A small sound classifier, trained from scratch: log mel input.
Rows from block 5 of a small sound classifier, named by matrix and row number. Rows with one number belong to one neuron. Each number is 50 + 10 x the weight over its row's rms, rounded and kept within 0 to 99. All counts start at 0.
Before each neuron's rows are labels from the 100 clips, of 14848, where the neuron reaches its highest value: "strongest on" is what is common among them; "lies over" is the class under the peak. Only what is clearly more common there than usual is listed. The data: synthesized solo parts of chorales (CocoChorales). In brackets: how many of the 100.
# fc1: MLP up (model.blocks.5.mlp.fc1.weight, 384x192), inputs 96-191
# fc2: MLP down (model.blocks.5.mlp.fc2.weight, 192x384, transposed), outputs 96-191

strongest on: clarinet (61); note D#4 (43); note D4 (40); note C#4 (33)
lies over: D#4 (27)
fc1.183:53 46 44 66 44 38 55 35 63 46 40 43 55 67 60 50 50 50 68 50 61 59 53 45 45 52 54 31 33 50 52 34 51 59 42 46 40 48 49 67 39 59 30 36 55 65 42 41 46 52 42 73 41 50 49 53 62 52 56 68 42 54 52 50 65 32 55 38 47 42 67 48 55 48 61 32 46 63 50 52 42 44 49 29 53 51 33 57 58 43 59 48 47 36 45 46
fc2.183:43 56 55 37 50 46 42 34 36 55 36 52 55 44 51 39 42 38 57 39 27 56 37 33 38 48 56 47 43 51 56 62 57 56 31 49 52 45 42 39 62 55 53 47 52 45 35 49 72 63 59 52 64 51 24 77 51 62 69 64 52 35 68 38 44 61 46 41 49 34 43 55 41 47 51 38 53 47 63 61 52 45 55 55 36 46 52 61 34 45 65 63 63 71 58 56

strongest on: bassoon (71); note E3 (33); note G#3 (30); note F#3 (27)
lies over: E3 (25)
fc1.91:58 50 47 64 59 65 71 46 52 22 47 66 56 49 50 43 35 33 50 63 58 50 39 54 44 65 60 59 45 50 48 43 46 46 62 53 46 41 60 56 41 59 46 49 55 57 58 47 52 55 52 51 56 49 43 42 75 61 33 53 45 55 56 58 44 47 52 56 38 45 41 57 48 50 63 43 62 45 43 36 57 48 46 55 45 52 38 44 66 35 49 48 47 54 56 47
fc2.91:51 42 33 54 38 57 51 58 57 33 36 52 42 53 43 48 60 56 47 61 28 57 60 55 60 42 43 38 39 33 39 61 44 46 57 43 53 47 52 66 55 45 27 40 74 54 68 39 39 47 57 40 45 42 57 40 47 59 33 52 66 38 52 58 53 51 46 55 78 53 39 33 67 45 38 30 53 46 50 49 62 53 44 49 56 59 55 42 34 53 54 60 41 49 49 45

strongest on: cello (100); note C4 (75); note A#3 (39)
lies over: C4 (71)
fc1.271:57 67 46 40 44 46 55 63 50 38 40 59 61 52 63 35 42 62 52 52 69 50 49 32 41 54 51 56 58 45 49 56 36 57 57 59 59 72 76 53 60 19 41 60 39 43 37 37 47 72 61 51 47 49 42 48 46 49 37 52 46 69 48 37 47 46 56 70 40 49 54 40 64 55 54 42 55 36 53 41 52 56 41 39 42 33 72 45 48 59 57 52 46 58 42 45
fc2.271:57 56 28 31 39 30 38 36 40 48 53 73 64 27 44 47 52 51 66 40 34 54 71 59 52 45 64 40 64 47 41 42 58 50 67 48 41 58 36 49 44 49 51 57 34 55 50 47 58 38 61 42 58 50 49 65 63 40 48 41 59 51 55 44 50 69 50 50 55 67 56 48 38 46 38 38 58 36 37 35 49 51 54 56 44 63 48 50 56 36 60 59 45 58 48 74

strongest on: horn (91); note A4 (45); note B4 (25)
lies over: A4 (34)
fc1.5:47 27 30 42 37 54 70 44 65 30 66 53 49 61 65 68 53 48 75 41 57 46 66 53 55 47 45 52 57 38 65 31 41 69 54 39 48 48 36 52 58 45 50 46 61 52 54 53 44 63 51 61 49 56 36 59 45 50 38 48 34 53 50 65 48 52 53 48 41 38 34 44 60 68 47 40 48 53 51 44 49 68 50 46 37 56 49 63 54 68 43 39 31 51 72 50
fc2.5:38 38 54 48 68 53 35 49 35 58 55 52 43 62 50 49 51 32 50 48 67 51 53 30 60 44 66 51 27 41 48 64 56 69 36 37 47 44 36 43 56 44 58 54 62 51 57 55 47 44 74 28 40 49 40 55 52 53 66 28 35 59 48 62 46 51 70 38 51 74 26 56 48 51 50 62 40 52 58 40 45 59 24 43 44 47 56 61 59 48 63 63 53 46 38 42

strongest on: note B4 (48); horn (46); viola (33); note C5 (32)
lies over: silence (54); B4 (36)
fc1.45:57 36 44 48 58 68 41 49 49 59 51 40 65 49 59 51 47 44 48 56 64 44 50 44 52 47 61 70 52 57 58 48 56 39 54 58 46 49 36 53 52 40 70 56 48 41 50 61 53 68 28 43 38 50 58 60 49 45 41 45 48 69 63 38 33 38 35 55 66 75 34 38 48 40 44 48 60 61 56 38 70 54 41 37 43 45 49 47 44 55 35 60 49 56 42 57
fc2.45:66 31 36 44 43 66 44 65 57 35 60 44 36 45 45 53 56 70 51 53 50 46 53 52 60 52 33 55 46 61 52 39 61 52 38 39 55 55 67 48 46 56 62 49 55 63 56 40 57 52 37 31 63 48 51 13 47 35 47 46 50 55 22 48 54 56 55 55 48 40 54 32 43 53 46 41 53 42 59 60 46 35 54 57 62 55 52 34 53 65 47 63 60 41 54 49

strongest on: cello (85); note A3 (58); note G3 (40); note A#3 (32)
lies over: A3 (43)
fc1.27:52 40 57 51 43 55 68 54 33 62 51 51 40 42 33 63 67 58 38 42 64 67 49 52 47 39 70 45 35 53 56 62 41 50 72 46 39 60 41 65 65 46 66 39 34 49 39 40 52 50 48 45 38 49 54 32 44 62 44 56 50 28 41 60 44 57 39 50 59 66 50 62 40 52 69 42 47 61 59 54 50 44 49 52 43 30 63 48 44 55 45 44 41 57 55 59
fc2.27:57 55 16 53 45 30 63 41 46 60 50 49 31 59 52 39 53 46 35 52 56 60 20 52 55 56 55 47 70 49 53 49 46 26 70 50 47 46 41 41 59 57 61 59 42 42 49 60 42 42 35 67 53 59 41 45 66 57 47 55 54 56 53 53 32 46 62 48 54 31 45 62 67 56 48 57 44 41 45 59 59 47 60 43 44 36 42 46 42 52 42 56 55 42 61 42

strongest on: viola (96); note C#4 (50); note B3 (40); note D4 (39)
lies over: B3 (32)
fc1.225:48 50 61 55 42 55 39 44 41 60 58 50 36 43 59 48 57 48 32 46 51 62 51 40 47 50 52 41 26 38 35 60 46 63 44 50 53 37 60 58 51 51 58 47 63 58 63 37 52 34 42 37 52 42 59 43 50 55 54 56 64 46 49 55 39 29 50 39 54 46 30 45 62 60 47 61 55 42 46 35 56 42 50 44 78 45 41 58 38 45 59 59 63 61 27 37
fc2.225:54 71 47 39 61 34 54 47 49 70 51 45 49 64 68 46 65 47 58 57 48 41 36 47 58 54 41 47 57 35 51 41 37 47 55 44 49 47 51 77 36 72 67 68 45 48 35 57 52 45 38 46 40 36 45 44 58 46 49 53 51 61 41 66 33 33 77 58 58 39 52 56 56 30 50 62 56 47 51 53 40 43 49 58 55 53 50 43 57 43 68 53 45 39 35 45

strongest on: viola (79); note A#4 (46); note C5 (34); note G#4 (29)
lies over: A#4 (35)
fc1.310:41 50 50 52 60 50 30 50 55 37 47 55 74 41 44 39 40 45 39 54 45 26 43 42 25 53 51 48 48 58 46 40 46 70 65 72 46 53 29 57 47 39 61 61 59 64 47 70 54 49 59 41 57 46 45 54 51 55 56 57 66 43 53 59 46 49 34 51 21 38 69 34 44 47 52 37 43 45 59 66 49 54 55 64 57 48 48 49 46 57 43 44 22 45 34 47
fc2.310:43 44 51 63 48 42 51 55 50 55 41 56 46 39 41 54 42 47 58 32 41 43 46 36 42 39 51 40 48 58 55 56 57 56 44 37 57 40 37 40 24 47 49 62 63 23 58 51 50 58 59 43 47 56 51 75 31 52 27 46 59 33 34 56 45 46 41 60 38 67 42 54 56 53 44 53 53 49 63 42 44 50 40 45 44 35 44 65 51 57 43 40 67 49 58 42

strongest on: trombone (70); note D#4 (45); note B3 (25)
lies over: D#4 (33)
fc1.151:56 52 40 64 49 41 54 37 37 67 63 38 52 43 55 41 56 41 42 47 46 71 41 46 56 47 40 34 50 44 35 49 53 22 46 64 42 49 39 52 33 63 46 65 53 59 34 50 49 61 75 40 49 61 54 52 66 76 45 57 58 71 51 57 47 65 56 61 50 48 51 48 39 49 57 41 53 50 53 33 57 26 64 33 64 49 46 49 55 38 48 59 64 41 48 43
fc2.151:46 54 60 26 47 31 62 61 45 59 27 57 69 46 49 49 47 40 31 57 57 45 53 39 49 52 52 47 56 47 52 41 44 58 40 33 38 36 33 44 56 46 43 53 48 46 60 50 42 44 65 49 50 48 49 63 26 57 53 52 65 40 56 52 40 62 48 51 48 47 43 58 48 47 33 53 50 22 50 66 45 77 67 60 41 46 50 64 61 47 54 39 34 45 47 59

strongest on: cello (96); note G3 (56); note C4 (41); note A3 (39)
lies over: G3 (49)
fc1.25:53 55 36 53 46 51 45 58 51 62 54 50 77 49 61 54 34 38 39 60 60 43 68 56 30 45 46 37 42 68 60 67 33 59 63 51 76 48 65 69 52 41 42 53 42 38 35 48 56 49 46 41 50 50 55 42 42 55 51 58 57 62 42 52 41 46 44 57 47 47 43 53 46 36 48 39 60 25 53 42 43 42 39 32 42 44 55 52 55 58 60 54 41 48 29 38
fc2.25:42 60 27 43 40 35 50 45 39 44 51 61 49 34 52 42 43 54 49 34 55 57 60 48 44 51 63 64 61 51 56 31 46 42 34 45 35 56 65 48 57 38 45 41 42 52 54 53 65 41 60 49 59 57 76 39 48 46 53 45 47 58 42 64 52 56 60 57 47 54 58 46 51 42 53 57 40 51 43 46 61 51 26 35 49 29 44 57 56 41 42 54 42 44 44 42

strongest on: note F#4 (42); cello (30); viola (27)
lies over: F#4 (34)
fc1.347:51 60 45 67 56 49 48 57 58 51 42 70 49 45 56 60 37 48 58 59 66 53 52 48 59 51 46 51 39 65 52 76 40 45 54 57 43 43 54 28 45 44 37 60 49 61 20 66 50 56 72 72 51 47 70 36 56 38 38 50 56 55 40 44 36 52 35 63 59 44 71 51 45 52 42 42 69 54 57 33 41 34 57 48 61 52 63 38 47 48 57 44 41 55 51 32
fc2.347:47 51 59 56 69 60 43 58 65 51 44 73 49 46 52 55 60 46 50 43 40 54 69 70 34 55 64 60 66 62 47 33 43 62 65 57 55 38 47 53 56 38 49 58 42 34 28 56 54 65 68 42 49 49 45 83 39 52 51 57 48 52 51 52 57 40 59 39 62 63 38 63 63 47 53 53 53 44 62 45 36 53 56 54 68 41 41 39 44 46 47 27 31 70 42 45

strongest on: violin (100); note D#5 (58); note F5 (37); note D5 (31)
lies over: D#5 (51)
fc1.16:54 59 58 38 56 55 33 39 47 50 41 59 76 58 46 42 52 45 28 33 38 26 36 50 52 50 34 43 53 54 50 48 28 46 51 49 49 53 67 56 52 55 46 47 61 36 50 58 55 52 34 53 70 53 69 59 47 61 58 59 72 38 48 45 47 58 36 62 63 44 34 54 49 52 60 46 54 32 41 55 35 57 49 57 52 53 41 34 52 64 51 40 58 44 67 41
fc2.16:60 49 52 58 55 47 41 40 57 59 45 70 64 66 67 49 45 43 44 36 41 48 64 35 51 41 38 37 60 57 55 40 44 53 32 45 69 43 39 46 58 30 44 59 38 58 46 42 42 60 39 60 52 49 49 41 52 25 48 26 52 48 37 39 55 45 65 58 50 59 55 34 43 31 57 57 40 49 58 42 62 56 34 41 45 48 43 55 60 45 57 43 40 47 44 58

strongest on: note F#4 (61); viola (58); note E4 (25)
lies over: F#4 (59)
fc1.30:42 41 54 49 52 34 40 65 66 49 38 54 67 53 28 52 51 32 55 38 53 60 44 52 61 50 36 64 48 58 57 36 68 47 47 46 53 56 54 45 42 40 32 54 50 50 43 58 45 41 57 55 42 54 65 57 63 54 44 55 50 61 44 54 62 53 51 64 49 61 69 44 37 59 32 55 41 45 51 65 41 49 43 24 53 64 35 33 50 43 35 41 48 39 51 62
fc2.30:62 43 51 63 49 46 41 64 58 59 40 36 64 53 67 47 38 34 50 32 54 60 61 44 51 58 52 51 39 47 51 53 59 63 47 53 57 41 57 55 50 47 39 43 31 44 64 31 41 50 48 54 50 54 66 86 52 67 53 44 51 39 48 28 53 54 53 40 52 47 50 38 47 40 54 55 54 37 56 44 54 66 60 46 44 43 56 63 60 40 75 52 60 44 65 40

strongest on: clarinet (100); note D4 (86); note E4 (47); note C#4 (35)
lies over: D4 (80)
fc1.175:52 43 53 44 43 62 64 41 50 50 80 53 67 55 58 58 51 46 41 50 41 31 48 57 32 54 49 60 56 49 42 57 46 47 51 38 69 54 60 61 47 60 39 43 59 48 56 34 45 44 46 38 44 66 38 43 57 52 42 53 49 50 49 52 51 41 50 55 36 56 42 59 45 45 30 43 34 40 32 46 49 56 49 46 37 37 53 46 46 39 57 51 58 68 53 64
fc2.175:32 61 55 46 59 29 49 36 44 65 57 69 50 52 55 51 41 41 38 58 44 35 67 59 54 54 48 44 52 45 71 37 41 50 51 58 39 49 58 43 51 53 44 51 47 61 64 42 34 37 55 37 41 32 68 47 49 42 48 63 35 21 39 46 50 45 61 48 34 43 62 48 36 59 60 37 46 62 38 49 48 59 34 45 52 40 41 49 44 58 55 67 42 41 57 49

strongest on: trombone (100); note F4 (86); note G4 (26)
lies over: F4 (82)
fc1.206:45 52 43 65 48 60 51 61 69 48 40 42 36 47 40 49 55 65 65 56 65 62 70 59 45 57 45 53 55 61 56 61 58 55 48 55 36 59 58 48 45 51 57 64 44 68 54 47 62 30 32 56 53 49 55 45 56 45 51 47 52 71 64 30 48 51 40 65 47 39 51 52 45 52 48 48 50 27 51 61 62 45 50 40 50 45 51 60 49 42 60 43 68 49 45 56
fc2.206:50 54 52 45 53 42 40 55 34 58 44 57 45 45 57 59 53 54 44 59 36 49 76 51 51 44 41 48 66 42 50 39 59 36 49 50 47 43 59 38 53 58 40 62 55 40 41 39 32 62 49 47 61 47 54 59 49 54 38 51 48 47 66 56 53 51 53 54 64 57 57 68 47 69 60 65 55 37 67 54 66 30 55 37 46 68 44 67 52 39 44 54 35 52 57 64

strongest on: cello (80); note A#3 (66); note C4 (65); note G#3 (35)
lies over: C4 (52)
fc1.288:41 56 47 63 48 48 43 46 41 49 44 38 55 42 63 41 51 50 52 41 34 48 51 76 59 59 60 43 46 65 57 40 55 33 69 61 43 46 42 48 44 49 36 28 61 63 46 53 61 46 50 35 47 36 32 55 40 58 54 75 51 56 43 55 50 41 38 42 47 60 51 55 32 33 42 51 42 55 60 48 50 31 45 49 36 48 27 56 38 61 59 46 67 47 58 61
fc2.288:53 42 41 52 50 27 45 50 54 58 53 60 67 54 49 46 38 50 35 54 75 61 50 50 55 50 54 43 45 36 48 55 46 56 51 52 50 46 40 27 38 70 48 40 45 56 20 51 62 38 44 50 65 57 46 64 58 51 64 34 42 25 69 43 41 52 55 41 62 44 41 45 62 57 67 51 52 35 51 38 43 46 56 50 65 50 60 58 63 67 42 41 48 54 53 68

strongest on: bassoon (100); note G3 (51); note A3 (50); note F#3 (35)
lies over: G3 (25)
fc1.242:40 59 44 43 48 30 58 58 52 54 60 53 75 55 47 53 39 53 44 44 35 52 58 29 61 66 43 67 30 73 55 56 34 44 53 41 53 45 44 32 49 44 54 59 55 31 72 47 52 51 44 61 62 53 51 50 51 67 49 39 39 41 48 55 35 36 47 51 58 55 51 34 52 38 54 49 45 60 50 58 42 39 47 58 52 35 52 48 48 51 42 60 56 59 66 45
fc2.242:36 44 59 55 59 57 56 43 34 54 47 49 55 61 36 43 44 35 41 48 50 42 51 35 38 44 55 44 49 52 46 47 43 69 52 43 64 40 54 63 58 54 46 34 57 67 50 47 41 33 52 34 51 67 64 58 41 50 54 70 38 44 47 48 64 31 44 47 31 38 64 29 62 40 41 43 42 51 40 54 39 60 39 55 43 60 33 53 60 52 53 39 40 36 45 47

strongest on: viola (100); note D4 (76); note C#4 (41); note E4 (38)
lies over: D4 (59); C#4 (29)
fc1.238:41 48 51 44 54 60 55 68 49 54 40 55 43 56 59 39 73 51 43 58 52 57 54 48 47 42 45 43 41 55 56 38 54 56 61 39 46 59 46 60 66 51 52 50 48 41 64 42 66 49 54 64 47 46 62 40 47 41 48 25 58 36 49 46 36 73 71 50 61 43 48 64 55 63 50 39 32 53 31 52 50 48 40 39 62 46 45 47 64 55 50 47 34 56 36 49
fc2.238:51 52 54 49 55 47 59 68 54 48 45 53 41 40 62 58 53 63 42 62 41 59 35 34 45 55 50 32 58 33 61 45 51 39 37 47 49 53 59 35 56 60 46 55 50 38 50 47 49 50 60 57 68 54 36 35 57 35 40 60 53 39 52 61 51 60 46 40 40 40 65 61 34 48 53 44 53 50 35 40 59 55 62 64 41 68 38 44 46 54 39 47 48 48 53 58

strongest on: horn (49); note B4 (26)
lies over: silence (59)
fc1.361:59 51 50 59 54 48 30 43 46 58 60 38 58 43 47 41 58 67 52 68 34 62 32 62 51 51 61 34 41 43 51 63 57 49 54 52 43 66 47 65 44 50 41 37 55 57 62 36 57 48 57 58 51 67 53 64 40 58 45 39 34 31 54 56 55 51 66 47 66 54 49 57 56 39 29 56 45 44 39 42 57 49 27 49 54 72 75 59 54 55 55 29 48 34 49 47
fc2.361:70 62 54 58 60 68 60 52 38 58 52 45 65 42 56 44 49 65 50 40 52 38 67 64 56 56 39 34 47 43 39 48 37 34 36 64 53 61 53 62 42 39 47 39 33 50 47 41 57 46 42 48 45 49 54 09 58 40 71 61 51 65 48 46 44 47 50 55 61 44 52 56 56 36 47 54 55 53 57 46 53 34 51 51 61 51 41 50 35 45 49 39 37 36 48 44

strongest on: bassoon (88); note B3 (53); note A3 (31); note A#3 (26)
lies over: B3 (34)
fc1.32:53 46 57 49 62 65 37 50 45 42 43 46 48 33 50 33 37 56 52 53 41 53 49 65 57 40 61 44 40 65 51 66 65 57 52 42 54 48 58 56 45 50 58 49 63 75 64 68 43 36 29 52 46 46 48 43 42 57 24 67 48 48 34 46 45 60 44 56 45 63 48 51 55 38 56 47 50 46 66 71 43 41 34 55 43 49 53 68 41 51 27 52 46 61 69 36
fc2.32:56 34 66 69 62 54 47 56 52 51 55 39 49 45 56 52 52 52 59 47 42 48 43 57 62 75 40 48 37 62 37 40 49 51 37 52 52 58 38 62 62 50 57 53 46 57 46 41 48 47 50 57 62 58 31 76 46 68 62 73 51 69 47 47 54 55 45 39 54 42 72 44 64 54 34 39 56 44 57 62 44 65 61 45 50 37 44 41 50 66 33 52 46 36 35 52

strongest on: cello (100); note D3 (31); note A3 (29)
lies over: D3 (25)
fc1.160:36 37 44 46 55 51 54 56 39 46 45 39 54 37 64 48 42 38 57 47 61 56 55 56 68 58 59 52 36 76 49 51 44 64 60 51 64 69 60 57 54 32 57 65 53 81 43 35 40 63 50 50 55 46 40 28 60 52 37 56 36 63 58 53 52 38 53 63 41 42 39 45 68 45 49 46 55 45 38 43 53 66 41 36 54 45 55 49 48 47 57 58 40 53 47 41
fc2.160:47 44 28 48 39 42 43 49 76 61 55 52 55 49 32 55 61 42 66 50 32 48 50 50 61 48 43 53 60 42 61 31 51 65 41 63 45 52 52 54 50 63 52 42 49 45 52 36 61 38 43 66 49 55 51 39 56 31 60 67 58 37 65 47 37 61 48 51 46 64 55 49 34 56 64 37 27 46 45 47 43 37 46 43 41 44 40 59 56 46 38 49 55 52 57 55

strongest on: horn (92); note C5 (49); note B4 (44); note C#5 (36)
lies over: C5 (28)
fc1.100:55 55 55 60 44 41 58 59 37 31 63 68 46 55 48 60 61 47 47 63 54 59 57 40 47 59 44 48 41 53 64 25 43 45 30 36 37 69 67 56 51 36 53 54 48 66 50 37 50 49 40 71 39 60 44 49 38 44 52 48 34 51 47 43 61 53 35 63 33 48 50 50 49 62 33 49 38 38 57 50 34 60 37 43 53 38 57 47 47 50 34 59 61 52 65 55
fc2.100:43 45 45 48 54 47 51 55 60 44 57 40 42 63 66 35 44 50 57 46 65 63 61 41 61 57 33 47 58 42 45 68 60 45 40 49 51 59 50 46 55 39 64 60 75 47 53 49 65 46 44 68 39 27 45 75 56 47 47 52 38 53 50 47 47 43 56 39 45 53 50 55 29 48 61 41 68 50 37 54 67 77 64 56 38 47 62 38 56 38 37 50 31 38 64 49

strongest on: horn (100); note A#4 (41); note B4 (40); note F#4 (35)
lies over: F#4 (26)
fc1.137:58 48 47 39 62 56 72 50 57 35 54 50 64 45 59 62 62 42 73 51 51 50 52 52 47 37 26 52 67 45 40 47 47 57 47 48 38 46 46 66 56 39 45 64 50 46 59 53 48 70 38 48 35 51 42 35 42 58 49 53 45 59 68 64 42 41 70 53 44 37 36 45 53 40 57 34 55 46 56 64 57 39 45 64 47 81 45 56 72 68 48 29 47 42 43 53
fc2.137:33 54 60 56 53 55 50 29 40 62 57 36 34 58 32 40 58 50 46 54 56 60 40 47 46 42 53 39 51 51 52 60 43 52 52 46 34 42 38 51 38 58 47 60 55 38 57 45 37 48 51 48 51 51 40 29 49 55 35 36 44 44 52 68 57 63 62 39 51 66 45 38 43 60 57 54 46 54 55 47 35 44 56 61 53 66 43 55 51 38 53 43 56 40 61 34

strongest on: violin (48); note D#5 (42)
lies over: D#5 (42)
fc1.290:45 43 50 43 63 59 49 46 55 60 54 67 48 41 60 48 62 49 47 55 53 52 53 51 39 34 51 57 44 58 66 78 55 47 52 58 16 54 42 58 59 43 39 50 52 47 30 52 53 53 53 66 48 42 62 45 54 56 47 56 49 57 41 35 44 58 52 38 49 59 75 56 59 33 55 54 47 58 64 27 27 50 65 44 46 42 61 33 53 61 42 46 41 46 59 44
fc2.290:56 69 60 69 61 38 50 37 65 49 49 55 52 51 60 63 50 49 50 50 59 50 34 54 48 49 48 52 43 46 52 51 60 50 81 33 40 44 50 56 33 46 52 50 38 61 33 61 56 43 55 75 53 47 40 79 50 46 59 51 68 47 57 28 46 40 52 35 45 53 36 38 41 23 50 53 48 51 61 32 51 50 60 48 52 36 33 61 55 59 54 47 65 51 42 60

strongest on: cello (100); note G#3 (62); note A3 (40); note C#4 (39)
lies over: G#3 (34)
fc1.380:51 36 48 64 57 55 56 54 52 51 47 41 54 53 66 62 67 60 58 21 40 52 48 58 25 38 68 44 42 52 31 75 47 44 59 49 53 53 42 60 52 36 63 42 56 41 51 61 48 35 48 69 35 43 61 57 58 51 40 56 51 44 52 53 44 50 58 60 58 55 54 38 48 37 57 61 67 56 45 58 49 57 43 51 57 24 63 57 64 65 35 52 54 52 45 32
fc2.380:61 64 44 57 64 49 39 51 51 55 52 34 37 64 59 52 61 56 59 49 61 43 50 50 45 42 40 49 42 43 38 57 70 38 48 44 58 56 57 58 57 61 36 44 48 39 41 35 48 55 50 62 40 30 49 50 35 58 45 58 56 55 51 51 36 47 72 44 58 38 53 49 46 48 59 53 47 54 51 53 66 29 44 55 60 57 11 41 42 45 42 61 53 47 47 37

strongest on: violin (90); note C5 (46); note C#5 (45); note D5 (44)
lies over: C#5 (33); C5 (26)
fc1.322:43 44 55 48 57 58 37 54 43 32 50 51 40 52 39 57 36 49 50 36 44 41 37 53 50 45 52 53 53 42 61 49 50 54 53 46 74 58 61 54 64 56 53 54 59 73 53 52 48 52 57 65 44 51 23 47 65 64 51 65 61 33 62 58 56 63 54 64 23 51 57 58 53 47 56 58 47 46 27 53 57 70 51 41 52 46 38 49 50 50 54 52 63 67 65 31
fc2.322:49 49 43 51 68 46 49 73 29 33 37 58 52 64 51 46 41 35 39 58 73 60 53 42 64 54 57 43 54 41 72 44 54 44 53 45 56 51 44 35 55 51 51 43 50 40 58 45 45 49 39 27 49 45 46 55 77 48 45 61 46 36 48 41 39 33 27 57 45 45 47 43 60 54 60 51 38 36 35 45 60 52 47 50 41 48 57 60 52 65 56 40 48 46 59 43

strongest on: clarinet (65); note F#4 (34); note D#4 (28)
lies over: F#4 (30)
fc1.266:38 63 62 57 60 48 65 36 40 65 50 64 48 56 53 47 43 69 54 59 33 49 58 50 68 70 52 54 39 50 46 63 61 48 29 65 44 66 44 45 61 40 43 51 49 46 59 59 54 43 53 42 58 53 56 52 42 52 30 43 49 51 32 53 33 34 51 50 65 39 43 41 42 32 55 38 56 50 40 52 41 40 39 47 36 34 56 51 53 37 43 54 45 46 58 54
fc2.266:62 45 51 48 54 39 46 54 45 52 48 57 57 58 52 43 51 33 47 50 57 51 48 46 68 54 55 52 39 55 34 54 34 42 42 36 52 47 59 49 59 51 48 36 48 47 48 49 46 42 48 54 33 57 58 75 44 57 74 60 49 38 48 51 72 44 62 48 26 37 48 36 43 42 63 56 64 47 36 51 46 54 57 53 39 49 50 42 57 53 51 59 56 54 62 58

strongest on: cello (95); note G#3 (76); note F#3 (47); note G3 (47)
lies over: G#3 (43); G3 (29)
fc1.192:51 49 49 50 51 65 45 50 48 61 52 59 35 52 34 64 54 58 43 43 41 56 49 49 59 39 50 39 64 51 32 61 55 48 39 49 44 60 61 60 52 48 40 52 31 61 58 38 67 43 49 30 55 54 40 65 39 48 43 48 59 39 41 57 45 45 49 57 42 52 44 33 41 60 64 67 41 54 39 66 50 39 57 48 38 44 54 48 46 45 51 36 40 55 50 61
fc2.192:60 46 54 38 45 52 61 48 62 51 53 59 57 46 54 35 52 67 42 46 40 52 29 47 44 32 53 56 57 82 52 44 58 38 38 45 48 46 50 48 56 38 49 47 52 50 65 50 60 68 32 63 34 60 51 76 42 55 53 39 46 71 40 69 61 46 67 65 64 50 54 41 43 52 60 40 47 53 66 50 49 51 42 64 59 47 36 52 52 69 31 54 56 54 57 46

strongest on: viola (100); note E4 (52); note D4 (37); note F4 (35)
lies over: E4 (32)
fc1.94:38 37 59 43 49 39 49 53 45 49 52 49 51 38 64 58 49 63 50 43 48 30 65 37 53 63 49 58 60 38 39 46 33 62 56 63 46 40 44 58 61 28 39 50 53 58 57 53 35 71 61 58 59 54 46 60 37 46 74 57 52 39 62 29 36 41 62 52 47 58 36 40 50 69 52 34 40 51 51 51 68 46 60 53 29 49 60 48 38 48 48 59 34 41 70 53
fc2.94:57 62 34 55 46 34 67 43 55 39 43 61 25 33 33 49 50 55 63 57 53 41 50 45 56 41 45 52 51 53 60 49 47 53 47 51 56 42 67 36 49 65 60 51 49 62 67 34 55 39 38 47 48 49 34 53 42 43 42 66 45 50 40 46 55 54 58 56 45 39 70 44 54 58 39 64 47 54 42 40 46 46 39 64 56 51 53 62 48 51 67 74 47 27 53 54

strongest on: viola (100); note D#4 (45); note F4 (34); note E4 (27)
lies over: D#4 (39)
fc1.364:38 51 46 32 42 36 66 51 59 48 46 55 73 46 57 48 49 63 44 40 76 39 50 37 50 31 65 49 49 47 49 40 31 44 49 49 69 40 34 56 50 48 45 44 62 62 58 41 43 61 51 46 43 51 54 53 65 40 47 45 50 68 46 50 30 44 50 56 33 50 50 34 48 44 50 31 55 45 44 48 40 42 55 44 59 60 69 58 45 40 44 54 58 66 37 74
fc2.364:51 58 25 40 40 56 46 52 57 56 45 52 54 37 55 57 53 59 29 46 50 43 51 52 45 59 34 55 53 52 53 64 52 51 46 61 51 49 63 57 35 44 50 55 55 53 60 52 60 44 52 53 52 51 36 74 27 56 47 53 47 48 52 30 43 63 32 53 55 46 55 46 34 46 48 28 49 56 46 46 58 40 43 57 44 50 50 72 52 54 67 43 74 44 48 39